{
  "arch": "jasper",
  "model": "sound classifier",
  "dataset": "read English sentences (LibriTTS-R)",
  "train_examples": 15625,
  "gain_aug_db": 6,
  "noise_aug": 0.01,
  "time_shift_ms": 50,
  "n_mels": 40,
  "hop_length": 160,
  "input": "log_mel",
  "spec_augment": false,
  "win_length": 512,
  "targets": ["voice"],
  "num_classes": 2,
  "norm": "batchnorm",
  "hidden_act": "leaky_relu",
  "drop_path": 0.05,
  "depths": [2, 3, 4, 2],
  "kernel_size": 9,
  "stem": "single",
  "widths": [96, 144, 208, 320],
  "mixing": "cutmix",
  "loss": "cross_entropy",
  "init": "torch_default",
  "residual_init": "zero_last",
  "optimizer": "soap",
  "beta2": 0.99,
  "learning_rate": 0.0025,
  "beta1": 0.95,
  "shampoo_beta": 0.99,
  "eps": 1e-08,
  "precondition_frequency": 16,
  "max_precond_dim": 1536,
  "merge_dims": false,
  "one_sided": false,
  "adamw_lr_other_params": 0.00098,
  "gradient_centralization": true,
  "ema_decay": 0.999,
  "max_steps": 5300,
  "batch_size": 64,
  "epochs": 21.7,
  "lr_schedule": "linear",
  "final_lr_fraction": 0.05,
  "warmup_steps": 1060,
  "weight_decay": 0.2,
  "adamw_weight_decay_other_params": 0.01
}
Rows from block 3, named by matrix and row number. Rows with one number belong to one channel. Each number is 500 + 50 x the weight over the matrix's rms, rounded and kept within 0 to 999. All counts start at 0. Numbers have three digits each.
# convs0: first width-9 conv (model.blocks.3.convs.0.weight, 144x144x9), inputs 135-143, a 9 kernel for each
# convs1: second width-9 conv (model.blocks.3.convs.1.weight, 144x144x9, transposed), outputs 135-143, a 9 kernel for each
convs0.66:512429474596500357466548518477551541460572453374500544520585417414527498456505555433405533473482467540521502569485528493513417515471574397492583492544513497553532510421511583577472492561485503501558393445545459439453518428537612386482610502419
convs0.67:470538493507466482623515444537481456472464531549494546515593580524508495475509466544535568541466537547452533536566633566562475473533468435457471464464559583468582509482507452454450500508461512514467420517453507525439466443443476437536518536497
convs0.68:552528495543514575401427506506518488464491522548450450538619460521527507562589526525458483488552603523423448564549413493602497393503534486455525483496463471536558381622532407404486519521476484475552442533531482447488459546462478497486449509502
convs0.69:543574499471519515493424481473473485514463514543437520571510635520559466456424444486563575506558508516483418481471391468502483472444445478441610434496578503504509429537540502503554525512523442509532506499558485402502502512580491441475546584484
convs0.70:499502427549508521553511473520507498515484536451514460436468425533517501463497475488573420599497540409407568500524490500404524431525576479489494458487593505458499596424593519410530524502473483516426456435516442378586478571556521421465591482494
convs0.71:568450498491449506460363507474467493484484579496488420522545548485414485497446515500399575521493541593590384486566448600336523555424466456443460502525495456441523523479487539541424575550413455478555467539473428486531520486486505416551465515458
convs0.72:487441546522471397403509538506469430438388562544598523582547519548478605570494439481461547555536506479517492476441457462480463509576477566552436448472502580515396486525507479555460503528534475489553482489502566490491417445532512533507470524498
convs0.73:544561597441585431368442479502457503467517441492410501460375608565508420497588503563536493592490485513483525478611565546602542506449451479404641509518419468432515500676428559535533534559443556332496558507470493425566536600391525493431528594470
convs0.74:520474495507460581442538500464466440439503448466567635602512511532494502486493477422480489444427423496533529498454495553515575433490480446534439464450495459492481462440470555612511532571509499542507495515480428546466478486457528445404492479480
convs0.75:452447424499557456527554472495461439572565619543437420473491493604558498486424498479550536523430443466503462505603431484524450561482528500360468504588649534442512518495533455562481444475571463469421469559502410379525511544452503518537561453475
convs0.76:543491502531417448501502466508424507484539563489492527473470477529520457475494443463484426443454530567548520463536563572471461526447498571498497474535526499499535515499484447513477471525409437477504571545541475490563490516474543445479464514495
convs0.77:479532492569551460534432561452552500499534531489458482468509488444512500458479546525578461551411527525572540446537476455404489520472420563541483534508514511439493550471483481481516531519428528569568424453559513570471520504556600534507507544429
convs0.78:581540609445449462461435487523604511539497463451414418619499490514577511505514501537436415403464453538509474520487538465488501564463576499500459445508536535462512463511480469549543514485512460459532523482497457507466486451520510483473486468472
convs0.79:482514463595642505422525480467456565482474554536550476472655481513454417485486509521497477528484453507512613507400494511439473510578514411511611563450482434404624396462598525518478531557532590505435432478412516595516443595499439532475409497490
convs0.80:438516385499492442562425532427595411537443520490507573427466531477571436416483432460477489537501455545490478495430506590438445520476464488438520374362560437519576488592433610543402552439479519431539452485542503494536488508488508560500433446493
convs0.81:504480443573485490422520464490520507561515535445463482480503482439423508509553458486526502420462503542506527430505471482577597601500444510526467539502491468525461478514549505576487430422488530503463530490538511486500493469524485563510504489413
convs0.82:492497514514484537542436549532471460449444558468459439668484517516477610463586346537570579526457490458542443544512502457453509555480556449478524478504503543525514532460569506548581482498460512581432548509453558485497459478484512590503545434504
convs0.83:618453497528465531424489424475504477513518471606450497431499496469449451581581491395509538466587458535480420421522443533506506521398530485490480557562443480495436499470441401428505463560516403446460512405547492501467468530507441436452499448436
convs0.84:575567510451539495520557515519588419512518426504566423493545483520480476518502529566476474474492459543540533432541584491474413520513501442593379517521462394527455482517514555632491498475489464469468549494514458559488481486582484452580491449443
convs0.85:402465536564437581596535502560525517488409562592541410393449465544483567523529484556523498545472483572543508487477617458529607421429569404611577565433519549425525503463478429410637528546489477515532536530525523494439513561523489505417488441495
convs0.86:486437547494531516424530516450482546501526558515554602552449601507522507437525440500385513589562523538658424532459524362527491490453512549387510538461534575446508516438598411403541476575487503530465532425526579420492448436427514467487442471422
convs0.87:495489554605551475399401582519530537561473480542462486489416487551435499442469573505404440422435467496553444482604553494532494382445530566427586502484373515478462556498553440438511471458467535571543603552514503527468592512536443416543495576557
convs0.88:480529503439470618557421423408455524543508542535527533512562468436475533490489499576554514508454500490429519455549410456563569508472500513472448530407453589430504558470550602472426445477509503410504529463452515491569503533464479449398527519611
convs0.89:515485487402510593502522555478478552489430506511543414481561485472568538439517483577475557544487483456540522444501464559460467533473407560511456611482372467480504555544586533527458411442484459578450498477484501425478471505579412477519444498530
convs0.90:590584478485426455435561545537501490444511534460487460538463530524505503419536605435489417530506573525502409514511598485513587413501519517542482506466370436454462544582412462523490530416528569549545587568549535505567600541521439462472451454540
convs0.91:501592539500480441564459458489544563476445460457470423410436609527552390520474547526453447472486531552482527527538535486517529426444491513522476458479606495529495553429481517542502507465521575457513624555493473515455520565463484515454444471464
convs0.92:436518552547451447440446454549440410497581499538434497498527380507386504478525570498529552407485491568514497501492619567409577519627457542542537509559550513393560543384594503383457512440584447591570545489515550497504462486552490443535467462454
convs0.93:459540495557495562681563503471566535538492495419554429489474532557510489541433480558525499527440476507411573530418550500485638476471466463434610568524522448508453560504392493495461550573465464467538554523494425491499541497606621421602488515516
convs0.94:486529544551450555525460571532464497565482470392476490511565465473526558606471556488547478451514560511475478600585453435523561475422495455458568477500501459557417560642476424536546566419603533510445404500497531489500471495538513549453391421547
convs0.95:511489460453509539511501517453421460486529529529524472498455523595551497397490538509499510683554446495543576488488410463401501444538515463485444606570501578540482480497420529543525496463520493538564535534459425441484478537480472536493475529577
convs0.96:492449469404471578516424554480472439563402486452414491626473453535515492502516470525560451525569561531500471528561532358393528524535506551500391509522473437583457500503459446547554562452597481482430515591453489585582528527415477485495573375445
convs0.97:498512572541434441440533512489532477458526438510508506527454578532509558501496561559503490419519473417545502476530571501482457452430507442520537553527489406464436475563465435557521454536505420514463476467501418493491467539606488436516460514549
convs0.98:494518423500532446536549513513551405393553426556511557557463462533492534462561449531489591505460409513485495458577545476505496506455433613565564500484484591538456542519575526394391442584524637490500418469393413593547506430441396475575472520442
convs0.99:572474424540466521433547439473455466607558517478476485420519499554446541534520632499540477474471540465435598484593485496516498501577499413506576511538498396370459439504491491497506582541543511461549528593550499518507554530475410594545512466507
convs0.100:514506502469462428654487480458449465443504530392515427531555412560497575589449506494604603521446473585548533499503516406473564465532538446581459452567504612494387578424568537357541535535468529503474429425502483508486517479443450538475477516491
convs0.101:539418430529385531558524482528468410557570512517589514461440617580495464425477468501458553480457571520520478483564507464469539505418487547488513511557491506525391549480376473635451518468535602502540541513543503456511516570450504467485549495447
convs0.102:496523537548593510500533466479550414477585544560490541514465498482501493521556478471372464489511526539498474506415597595499465438518558595510449533506466431487549449431504470457436494512494484456550493515593528526510453494416513523503542501501
convs0.103:551492520623468501521472504519369412618440599537472491422467444502513567513451460497605523516514519517453514506450512439464448465444502512490419539420612556526437572463494600498482588502465574533444483511501480530559504537565544481475413497487
convs0.104:470525412459534457451662396492490491557413431465533440501580482373439443549422552559498479573506474420424527568468475402483578474509498517523523486480498568568474550521511460560434499474447513392483495489574613603540518429518522555527525535423
convs0.105:457524471540495373434508513553499458462473503537480480609446483354547534437574445429552547547465523413491503484494576513587562515548441530438458497412484538485489537426548443432487531472487470526540491523518532587544503482532502504527471481495
convs0.106:644418406482487485488574566481468401480555574501533495494552419483496517512543536503552577504620469576507559493513519474496482466561482503480373481505496459469610430501498532409410492413622514437481528559519599542496527482537528489498515557481
convs0.107:496499478496489531536525547496465460483513478464569498518571521424545521502490455485492594491402490505421433511472518515601507519425544459411586518478550412418515530489507368468476485480489448514467471540546493446507438539559525535521433443528
convs0.108:505556493531436520440512639458470551448552513462543514496447475466368561523446523513592485538530454469508479483510500510466561512480472424543509387566511558509517533453516513364416537466593480480555492500445536522538530447396547596499589554476
convs0.109:453488510514590497428491508482466473469523496415487601473556514516425575470478485487468520590550491402436517527495489444529476539528552499454408459471415599499537516539435525484483485532476489617437465533505481471444516469526506575532537492461
convs0.110:522513511550476539500535427495443493435570441578571456514591567444449482549485592503447452524535513491501544624448499529487468420512525511593517473509416471446558426585569511487425512448570554482441504499551553518505540533429480477520494503465
convs0.111:465488529491353524556543552488513556517575458492447539490478515523523434494492458457559512435394538488490456512460438438522448353446481487492548484605497565508472510584515508424573445530539466479477511533524490569499533573514537481502523592437
convs0.112:466515508498491535508487510475533538522526409473591531447546636538542494421452537401447498495531516597471505504574562500492497394547517520569514451546485422556490506468428416496486510448536491482467477462495417510550457438462501457546513459445
convs0.113:450498518464428487547467588481571518485454500508486522462489533492567437475529458517469518519481545487496475430447513524489529477409524418415522497489450486476549479541492475524484525493534463424345496495477475530575522552529504458410469436476
convs0.114:519497602437499482485490549518434449445447588482494440555509587513428483543494448486509553431428511425597467410408538500454549449468570434468458466499534544518477509585543590439544432578475434489509447393541526563527444485523482503522423441469
convs0.115:529495498460466442482493457540459483532503417519515440564539543527511444491496507429603524497510474466467505546666520532522513530549498473488524561495469497553512453545547543442488415496475470577510482537458486484415504510507472498519499526526
convs0.116:424474519506537507492505445479576492447502444478496518497508484390595535454514423466548590383561512550526400513491484478436505512440463524513568543546525478421524532484439655554398549411493617423505461441490465499467425557432493438565551513466
convs0.117:451539508473447516498444579496509500466468472519526568493424500549481479487484522417470545491446469449532496534456517498599508571461591481437507562520532465480527465497483407595563459543448509438509481526460517522538502529606517479554481559479
convs0.118:582533524431553529466455490496489656512349542493536513469534530481466599546577542520510364566472501494597479566465459405506499404501519547476490490541551615528513573448461485461538474524448475435374538542563490416543587485516509431474484471561
convs0.119:433462551507416498466465490489476550519467472556493460558508559461554444491474545527386604603513466487551533447484577454451427586490460547504498427446563502515488498522534517513560494593535528508501549484445506537491529523442475468531521549482
convs0.120:520428471549616495388403448446466572547426409431546475487578342567609468495538570431538576461553398516432521513384445580597501481472492534373422616645499383424487508504567502408458481454498491577410456638514501496465563491491443483426383492533
convs0.121:534436509506577602381517558428492515459532474461475484456448530532514395624550488584492557555403477428607437440444564434562479434516468494411443654388484546445438538426524502551532468622508542458409554484491479491479518488448546577594507405547
convs0.122:539533507483438500410553399474471516423555597463465456499517467496526480592496523464445519501507526509455464513555539462529450505521451523468474600509478510514451486498451483392484548520493473505524492450530502463479542533512569482538490463468
convs0.123:484428502519534500474520526501433501475457516468488526551522457490503538504519512546515536561475414567493537599573539527503442413400414530437599513500523468511561519533516458525468477558542487464461545495505505518521467576483521499482522453463
convs0.124:519381499545525388360419569503563593530478464553570550484510535461541496491439517480490454458611489492557541446551536527532530369498533539581448470556409521517462607484484523551556372559495427461498497480456468555436518546566479507401430440497
convs0.125:540441487493556474420592459541530587508546389421419500584446519463511537502554504589499499526477554485576423526495479519468456474555463521491468551370505492542465493436488403512592448597530545530498529446504523455469501466423494555425500564469
convs0.126:581425527555549514434567480519581430503492481448505511492604428383461472562573480498498495500414458545511475544507502460519480525459590443587418489507460569552502489535492465536447518486488507571418531541480447506486547476472496518496451539468
convs0.127:559477524445486502529469534493442442559524562468435576448482504539575470488427490511512465456512556501406564519595489478458504484494508490518433577510576529463511653479442459512569490504477547495378482576601466486521570524524465487400480454507
convs0.128:398497443543487472582543554504512495491553495450481495574493533541517575527528501454398490516483506514475482494489550570452481491507480500473496572516474551500504529516522467497527451554494500510473478520499465440469503448521554500488459477549
convs0.129:436513481468536420457546451537532498552540497445446574464490469463453521557551519429498456496585524593458514549496572471510469570529502464514548514528494532560527596531565444474530502552508468530515459511534535551475452458559494484516541496459
convs0.130:430501562408545437578596452572456509616442571468492535547499507499450433557412549620482459496463408536481535462477457471466475430538492399513529546489555487474452467478462547455568474537508516436512526556550546464538473459456529439488582528554
convs0.131:480447470524518479473488514544486560549512463427433485512474465566535452466454517553540388477545549620493495545474550593503532490476537471442467519515371539479528502407450583470536449460462529519529535497455457509526564512447452489504477449500
convs0.132:525539528568554454508504483572474487459441496518479448580612499488570550447485480514489492514501500446503526597489574514495549473445510463562460448450467480421497525447483519502522454454473412505510524517519506492601567532467437443364464502488
convs0.133:479483560468498467435447499470470529471489456452517423520533453440479500542463461409428504523532462414530473535457529508459537567588489585455370462554552457463505475511502474442518565459454612532505458378445490549516579548492489472467494494486
convs0.134:534529449562580435459487571502520452496500459433512581446491467423553491624465470545585478481453500490419495496514475488494432448525546475525538450456597466475578413505519383466483527555522485405527511507559455556575509443504546474484418473599
convs0.135:509481510437476522488472452561557504450505522478425529519471538536478389499551487547461516515454515507530534370604459499507492423540474652482536529386551574541436498522527541468535426410484550541492553506531506431563591504521494462465415540595
convs0.136:451520548520447524513486535520540394495413517456390511458555510542494590532494523482488457437470530530522481471452509606506447504475548547493394408452477426474495457475421513493427565620564424546519450518498528495459393482388416452483468454521
convs0.137:512411496511451455572443541526517527439420531471567443517475578427580488561511569416490404617603475360502478582489490448541489461478586507527539549461505432463582558435463604600527415460553464503466502462450454448528420503558458556403618505517
convs0.138:465390520520491448545495487539606403495519451527447557486600439423419436572509487468512563477519603490397475464506454578462495500575439469420472537552424538506493428512476454496378568518451445431583527552544530483489545468520466535532479603610
convs0.139:491549468515475435351567516539575534477510496520489474495537543502469526451521425524475520520486553446505468433470497535535529578539498454507494550472513531441542494571523521617450530501461523420519550516467455417510524566511520423433466508523
convs0.140:540448502560489516472536471580495569468491490504470449436412400486543515519451494523457453542501600452587480496508512585553553525433444527392439427437520624560489520431577530463488514549410493447467527506508483505466517474500565464439472503502
convs0.141:493488568524519461401509546517447535573438437427499438465452436455513606430428552436441498501492559399551484459572543447360534507549493567487483586489460539528495426491505486501526480456499424491534570497467473448451422528521529521470432493504
convs0.142:527501541451432546448404552553564452474487517555498515500461395448517551606473480446522459532509492538552469537377457520517525475522497484533458456582438441523512480532458595474500501549488491525565552523430483563524506593474444492459474477550
convs1.66:448495495429454552557493567408526516426432468499476560484426448546468563566413534489428525550506483462625496537386500394431460533520454528495326522503446495584565544463471494420502535518509528491435498473484495415420466475405525456466469454414
convs1.67:549576451507547473531498497536490548579429506462504439527562524553515501496411515555504545565452531563565523496481449529484432489566524507540441498489376409492519417495554528436484586527506441551495491495407495493486528423435481562578546553493
convs1.68:494519534511572469507542435478547465487499438558498543583410433451467496497451514520559438543451471546535491514553524564527558450454473432395548420491444518429519502478434626568588472554509474475505468632451568442492540535623429543430427488558
convs1.69:500479496465528504496481534533425494418553569507454473514537561525467459421472424526607543459482545548451494427494478503445395466523524523461505502501580558508514483464531526554514445501513464505479544508530458518545505592598444515573560433529
convs1.70:442573444529439407453530495509436459493457561434517502590424490465453492541543456530458496514487528536513433488438571502399467525450491466495502522565493530470445436489535493553473463556466489502473528468507425538441510510510465485460464457487
convs1.71:487456502582485492493390543483474453615506500508448465482532539384612443492473609496543420449512529409537534451550486510402595450483515530509357487517492521468536544425624574493405518480516574556465557483464563427532514558464521508501551437591
convs1.72:474477600591498435479456472478569392550563541559494460492494494501498470524492407570455537439511500517473509472466448430494528504515436493483538603511507443583542566538529554458494503505412518438517425403508511469533570517462442477500442583599
convs1.73:498570535438507538470644480461478439457644481394571462609461519481446552421509455527485556537490660532462637525500505451520468391586537537413433606455567527567496473557462443628487533462467504546422557515479435519503531390443388464492529665514
convs1.74:548477587460524514452437543467489487562525515401572532473498517537591529530490489547506575522545496437479521440500479449471482472449533422471576523474479523546538485506453445436490411493494528476527508480489503538504487581525587582504530451391
convs1.75:512505410539555465491543464582428491497525447528496473420488501499511503562476548517571456513521540480481454505410437464462493576542481521423551500616630437487524407437464486506503507598603480485477487459435449460590456542621490472543610479465
convs1.76:517514553516569516505515434543515503522543444518524484472485487535416508482472539495488501480494515493498563522500495489438548470503523470575524465471526496513445503539482485540555482530480499520578536531604529582498503460498508520511527474498
convs1.77:449491492500451471529489523423523585480444522526490450451496480470534550497556491452520481491441601428471532552493468567460478466525545490572428497492343579469532569487508445457474341529536537550471508471421558481496555535413531449519547460465
convs1.78:505505460485471570519523528461548535457428522486473489460426559553503581504572456459414499504517476450446522478473500477471443513528539575558563525484492477499455458564566502442528461481537466413510457464510508548443455495475500513524521463537
convs1.79:520522571435466467443512454444467468583445429450563592517460427539530436595456501498512549549439467501519500498481485514450428504421492509499460480559475451577534571451468494525504555569430468493518473456489441496572511534512558537591516455441
convs1.80:531562552414373506440365506584524437559502547499492460507627532513459529411431473503550490595353455481461628481479536497491566505531476431626503491525508502500437557421515553415606594421484521512619558528509644497418502445468529438501510474420
convs1.81:496417434478558518499488487546521473492465500517491481420517537514582499493412530474499509499440506541454522434592538459467491518530437502463526492497555510549448535545487518492423461480510501574569550450544510431411510515519538517518509498515
convs1.82:553397497472555459420554453534509570510525533414508435577439500524493432523499440487544573426477524493399456528502527532521556418487504540397455511517417528450484500442464494529507476530519537427496507549535376495535509560450502438543491443484
convs1.83:548467548514472538499452461591487551510475482521540508582419494509508601523613602535515424376469464539501580529433564490454546509593482445385476605475522506484474449541425560461461523497425478491477488483465530542448520591420446518489500458508
convs1.84:546462486537530453523522513494494471496430534638471503488451492554551528504494472506587592533539452512506534570483535488545482378485453388421603520497431495493522528450407522495548449458528584464457445421579505525461474516461525493441463503482
convs1.85:560507526523498454524460455456396492505454534496508512524496458468544469560460462570497536466391494508430434482478371519526442468497599523459496453504498393545504575476385524579436629550465526561469519525527508520590477536578561550483426578464
convs1.86:440511456502430525578483488515512499487452532514527535445522342512548461493592472516478489523433480502459448542485474542476452515487445533513523457466486553509408544568750474620507442542466558478570488461503586559442557395470578472622474531517
convs1.87:531471504552422475661440538411526471508459529491372509474529595526438450462539531526503423421518581417502452529502462545507475498501489479480430508551554481564495506468544457395522381581520503444494473455464297529464510549410483464409488509488
convs1.88:449458489589516482449541499492524464482464346428495505552447506429454552497511495476522482567502495503551455473430496472570515456471556454418471542456429510483562473502569437513528499528438509568516527478435469510476433460469406515516482499530
convs1.89:443540523503531412528558539493521413575454486609454437441533541498474515459478478516535419517498471419546494502516507540559509494529529467531494532472542577544518483484496475429514477436510515515499576522541506431505516471505543531580521523495
convs1.90:452440506539566496441544530400526536536539507464511513484523466566443525522512479531551543575315478540454511485549538525549508562514477537547493485475517497470468447529494564560562471392517553519480461481528537501599454454549475547518436482523
convs1.91:465571463465526491466437570512605485608445463508414504468541414613553585464517490510514575541485385524461457541486571399547454445507516487561464484352507545535495464579680414552378495551446488635574550500479542491476538432519558560548412385380
convs1.92:490426538548505515495468531488420375597431559502422549527511496500515469498502505609570546469565417541488475463502564403396509468508487371461579298629550399413505479514463472483480463542581503511495519543545476488510439535449563510513551402539
convs1.93:432633526514524561486494502438552506537492550439550567527562422566467504511523473528416514492535416539524482473523455557422486446495497551443476594458541518540458419483509444511613518554475476425481499537474600547505486475473605504537395451518
convs1.94:590610466553485448433479508455502491466607534459607447513479527555509493475497557494483505653411315569453499520353567445556554546569638454412469450482499627570485509513425421491486462524428514455554606541494564434498552512483600461478445548554
convs1.95:490460592485499551510421493487469429532480531532540499467466420407484575513440491481422494654640518447491465500544437414365435495541554469466432529522505463430539420513581572513507506491488497592568479469455548574538494575503384478552454426483
convs1.96:478499420480516557503482434494389528501534565510507417404579486445503504452437530465561552470479510449477482459355454524452532466467542378513536480438611544531453433530526507496539570407524553515478494500529521388509398542519535518537510587407
convs1.97:486522514516468416386496407496406497508541460494493496555496475482559515525500465411503481490489411561478519416432502557523479511460508444449588526532466518479477446607522418571503450450457501535488488509440474486385538527486559488491510489531
convs1.98:511499455451515480536536540518507473570551360544581406502424513470407421524572624516443432421495494494469481582533480501515519535496457509439499534408439409452500516476510503565510491484379591498534532513533397502567556526432467514476430524537
convs1.99:504469493461511483560496481536472543609514497522464492526506594573531427576494466439517489485559455495433440558544532594448504494451570610558383514467441505503478524544548363454531405419486482508468504558527468404476453426530526457546520493526
convs1.100:445523530532405529573439428510436557544521445515472505498546430539489420523485575514452516589465487440442446536496482556444537559546531557485560513427538501505517551455457541574459566587496516457461552491545510506503417497444533671449542431529
convs1.101:406527453590535437457467509546559468607575459537517491456491467454524555504566373461483498507516567534564445494504586522527499552543549578505429515506530508459446545515599495480493523517528556530430398480608535558482542442505545469463591515433
convs1.102:518481507566465505491484471476483558548510469459432534457490422472556507495618551532496424531567508459430476528563460471470466483421452512532519511537477570556470506466474501494475480487547604493554506459387487512497526493468489487479544534498
convs1.103:469541557546485439481556553565457555609409410510495439555478464521447470498535582551451544518504507533493430582495478468507551531605544533415559563508434477526502414519495479522593553511449517516447541602462491504478443452473632533570570507525
convs1.104:554546553413548492597459539398515482528403469595485521522504652507525497573324526479519527416533540532485536549542547559513548535480476467550600453476518520461513458547499490445488564499421502558509530415498533499490500502400587568392540444434
convs1.105:558542434535474470515489487497543513551514605460511525445517650508480543476575457601517394583399461564548528452514461499564533555560533476479529481452525493459549485572459501528370518504565568499522477533476534446461530513609562497379442485504
convs1.106:519449454447549484496457503390496544593530553397402541556432480557441509562543512471499522406549491521527581479497440451504602527456551418571563453526540422617536509495560517534552544588528526558507467479500427476517481491444358467523509541431
convs1.107:469452410410532498468585547512578537474529538535445533506460499552480462524568574406492579462476490532487409509437467541488409451519506479565541416586444533567525518517536455391542453462499527542465549540507538568572558435521454513513543382512
convs1.108:560528578461515463477520508380672547303474468591416592505512452475553409518499515516489471562533435469468553448594430348481477560445513464552424435557504542531574543493459439519482463497470519439516387543578569409544553482453415476559380536573
convs1.109:560542524435479442475543518508508578434481465502507580521475510506479484484467534605499515517360519504507574498517515494572496505417476525365465485451478572494526565558537411442607467472524465448438456517454547500491592351413468499469429515505
convs1.110:454482485504457486404400491485560497532596490529525512539496539454443494499551488469414562532459422523513493505547470496541559515568492509570466552556521423495453478481515588485464460529461525500490523448544491522527561523452456498441532489488
convs1.111:545492515469504452469613571468418594518511495608495498503515487449541524479504551572463546438450510444453473511527492474402431535572556449488457547476522535452477439405548535394459482436518553518498515527483531474582568506494441413475483474443
convs1.112:533447500545479426493531538421483500454508498436514410493426493486520531515515518518497486499493388542427479442568505487481544487537518429550445467552524501577497457538546561497489513528446437476528511461473521540494528487471542546570507539590
convs1.113:470511552491528483466507593486528538498546557571489459497512480502442477515502499458505509583547457484469527522518549509512491568419489503509534508503480540452454479523534518446539450493492562554444546461501513527509416528474597554415475498526
convs1.114:432538444469552562410466424535499504440476499466601511545501551536542445355418568487546466465522560616474371459503366461475484578583534537478439443505616472438511518445378477535449533580544516505440527539511524471484419585507546568505517578513
convs1.115:489523522567531506475534574486518447539537424478421436498517529496502515543495467477481443428467490411483416493623574603552577477438498485435539546496599499436481469431466492527462461487450446395453375485520571522498615449476444457523499494443
convs1.116:402503413412431497471476560521436517515503549371533442492407499441422556454482584587498448370432543540537527422520522517570505465529570544589456521434468525510490459441470641452483526546447469509416522510435528466499593576591500556456557579530
convs1.117:437496513498512584538531459558483455500546570453485570474419453397425499560545478447458455516548526575546530521524488492568489516415494518479495509512465498578525537555577536436497544469594497480547495490563504471542457436447434498494483485452
convs1.118:480439566598502566482501453418528457603499442535500509512533509459473463496538564509568503630557452429425534546512493496552539443586598575437412433507401555537443550616623377493400557418471467464424421523552476480561481524408520539540470417440
convs1.119:537580530474505528449518468462500513515478498532501514449493374542501460452546430515456574463513392455454413524462498472488394562432453505582512501578610447645523418516570481612582632427509557482470522516513426483529568507542532438439536438524
convs1.120:485474468464544501527605491519496463530504447470444531499463498398375525595470417441423563424524549550591541505440479436540508573554509519439510490494462553608491563412479509479510551529529419489549421560481501507555393379501476454477602591524
convs1.121:407507486450466534576450468425583536461473569563445515424597468555471527465438512507634582426568534477356445442493460534550470522538534416517478579548479415572561359459700325568424572571489494549475560558484488464629440613534448485478523369506
convs1.122:493449577415456517562490567449551500518463510481555490450527486544425529495412595476504485431427448454490489521502593461540479531502546504537539553451496468477491492474532474511457502574441482447543642548573472541501481535504517517492369547543
convs1.123:560520493573464482464499458451535501559550514484567485531524533546492460486465504488543479511512485455494503370425494462551605533512545491546534525490498466491524362509525535478487493551472592454439473430567410495635514591556476403489570495531
convs1.124:481439553422408496534445451561525509547491537518358520397488536481463529554503514478433546476482506518431434416467492531555511480565484457431537583459467475438422482488456524445496636497479457458534429350449493444530469362503575418542550593511
convs1.125:560491535524534481435482460509491421439545536571415534446516455479426498399483545452490468561511557474619533445451449547475610554525526576429468511521460441414444459410541405554558521494555481497508566608518446483483573427566430494642536483424
convs1.126:411398500489518426456581453407428558543524510544607523523534521529506486514520475402428538502488452514420584435371481575562471466522478393502473592440413568401595434493508553455482499404532498574462471587386476523457473504440470532515535509491
convs1.127:525536544548503497446549451507464561518474493514529468521557465485498571499448452595540571490432457428527457495519494501492525459452513446449481447533486480467475429414513468487448639577485468454523556551552463536543453549542611490533460428470
convs1.128:520496492532496399525567516555510492488511576532456422487448518452501407509452545441452568432504456534466489520485488563423509512487457488516441525481483470506514466487552500590525571448492535509445503621511493490472509591458454527528501499579
convs1.129:444469453483455542582491492544561586493468439400462461448466431493526496522506575597424430449391528520484499504635527510557482472417503524515520469467586568494527624493391492476552493496561517491478502514506561402525518525610579425434505433537
convs1.130:554504563534472507508452517553506386540462552489478498495531548632580462458535510471471499434453484489528456559503493412440546477601542544514409431547514450464572508459475476431495497493587514528527508498490487503492532491544494440483531473575
convs1.131:515473506478544496512497468498471556543497537554465470506535445523509478550528537451434511474536518515515536510530506459525461518411490450444502462503578435490459503462473558461373535561505492516451455527482515526538506452479422512523490526490
convs1.132:506481459494440520554554516503450469508519502474503447450479473403486517480472561455457480567546412563505498468519535495504532496422564528511544509542484464464515463538533531505460548535496499525517499468504485536499483594487493443447502450558
convs1.133:520477440478466520464472554532525529455507585561375461490507442410489486505571500489528424573491489441478373476516469469622564532488416523478485476491573518556437512560484602489548501457614543573620536399480511490473495501511585547564431460409
convs1.134:496529488486464535606474457492519387533532484456484471434596513534477527559513488534532506470542459570466501515406466505549514495508510492596432462507493537534496555450374591541520432596547547420508526615593494435558405502597495412514512493447
convs1.135:481478601566589503569528478548545507503472519571532379474516490503513581442489444501453529544493502473410473495424437489456477465512531485531511499384525420500564601504491436514418505529400537535454525582498470546390549388523475512561432535449
convs1.136:456581458438471468524542411456466523535552441476606528438461534478517568509415408498428467412478524483583556452427452452446410494488619466570549443455488557471511586607498502532450423442527507468449533472512447539450500513519462435472499448570
convs1.137:442441530495432522512403549446498521516503511444539553501476563413436533439646552543553448422478464416463490458496523467549425505496522472490442499461432574534477440500542441496515587452579525516490481462446531513469575480475619435469490450482
convs1.138:575510534521585412497549458471448479476549570521529510457541436531541572538480505515562535586368587546435474399573432544588586486487469465501548522473506496316518520535426532567505457542645459415471450491515444495411559414474520430519510570481
convs1.139:541493524483460537504493444535627448537541460452572500536567511546457496464506523502524505452626418477548461437455552494439473516519503487581480525519511533448510480452470412576435426475488542541590525560511500453527513452514586512406504489523
convs1.140:447469509485511418550478478533537597443562508609569482465446552525454457582458527434520506528516544481404503476336462520471482472525535428467449614490482479517511516534484585466489490491512569550561519574536577471544459555411589530487487508509
convs1.141:456521447536534533466586529480438461524475538472544441535560462479543596529488513520542461490450442498539583498383587510457483471460371487451509551521492443522565475526514447512486483509515537518479465563538512537510472577570503529499519534514
convs1.142:533529509457461532564423475477529501436543612540493526481524530482519585459544467511523389584562528440479427519423423508485494490521608530516532495524466507524540397361489548582461596434460520459521548511463589473467496498427568524465439480510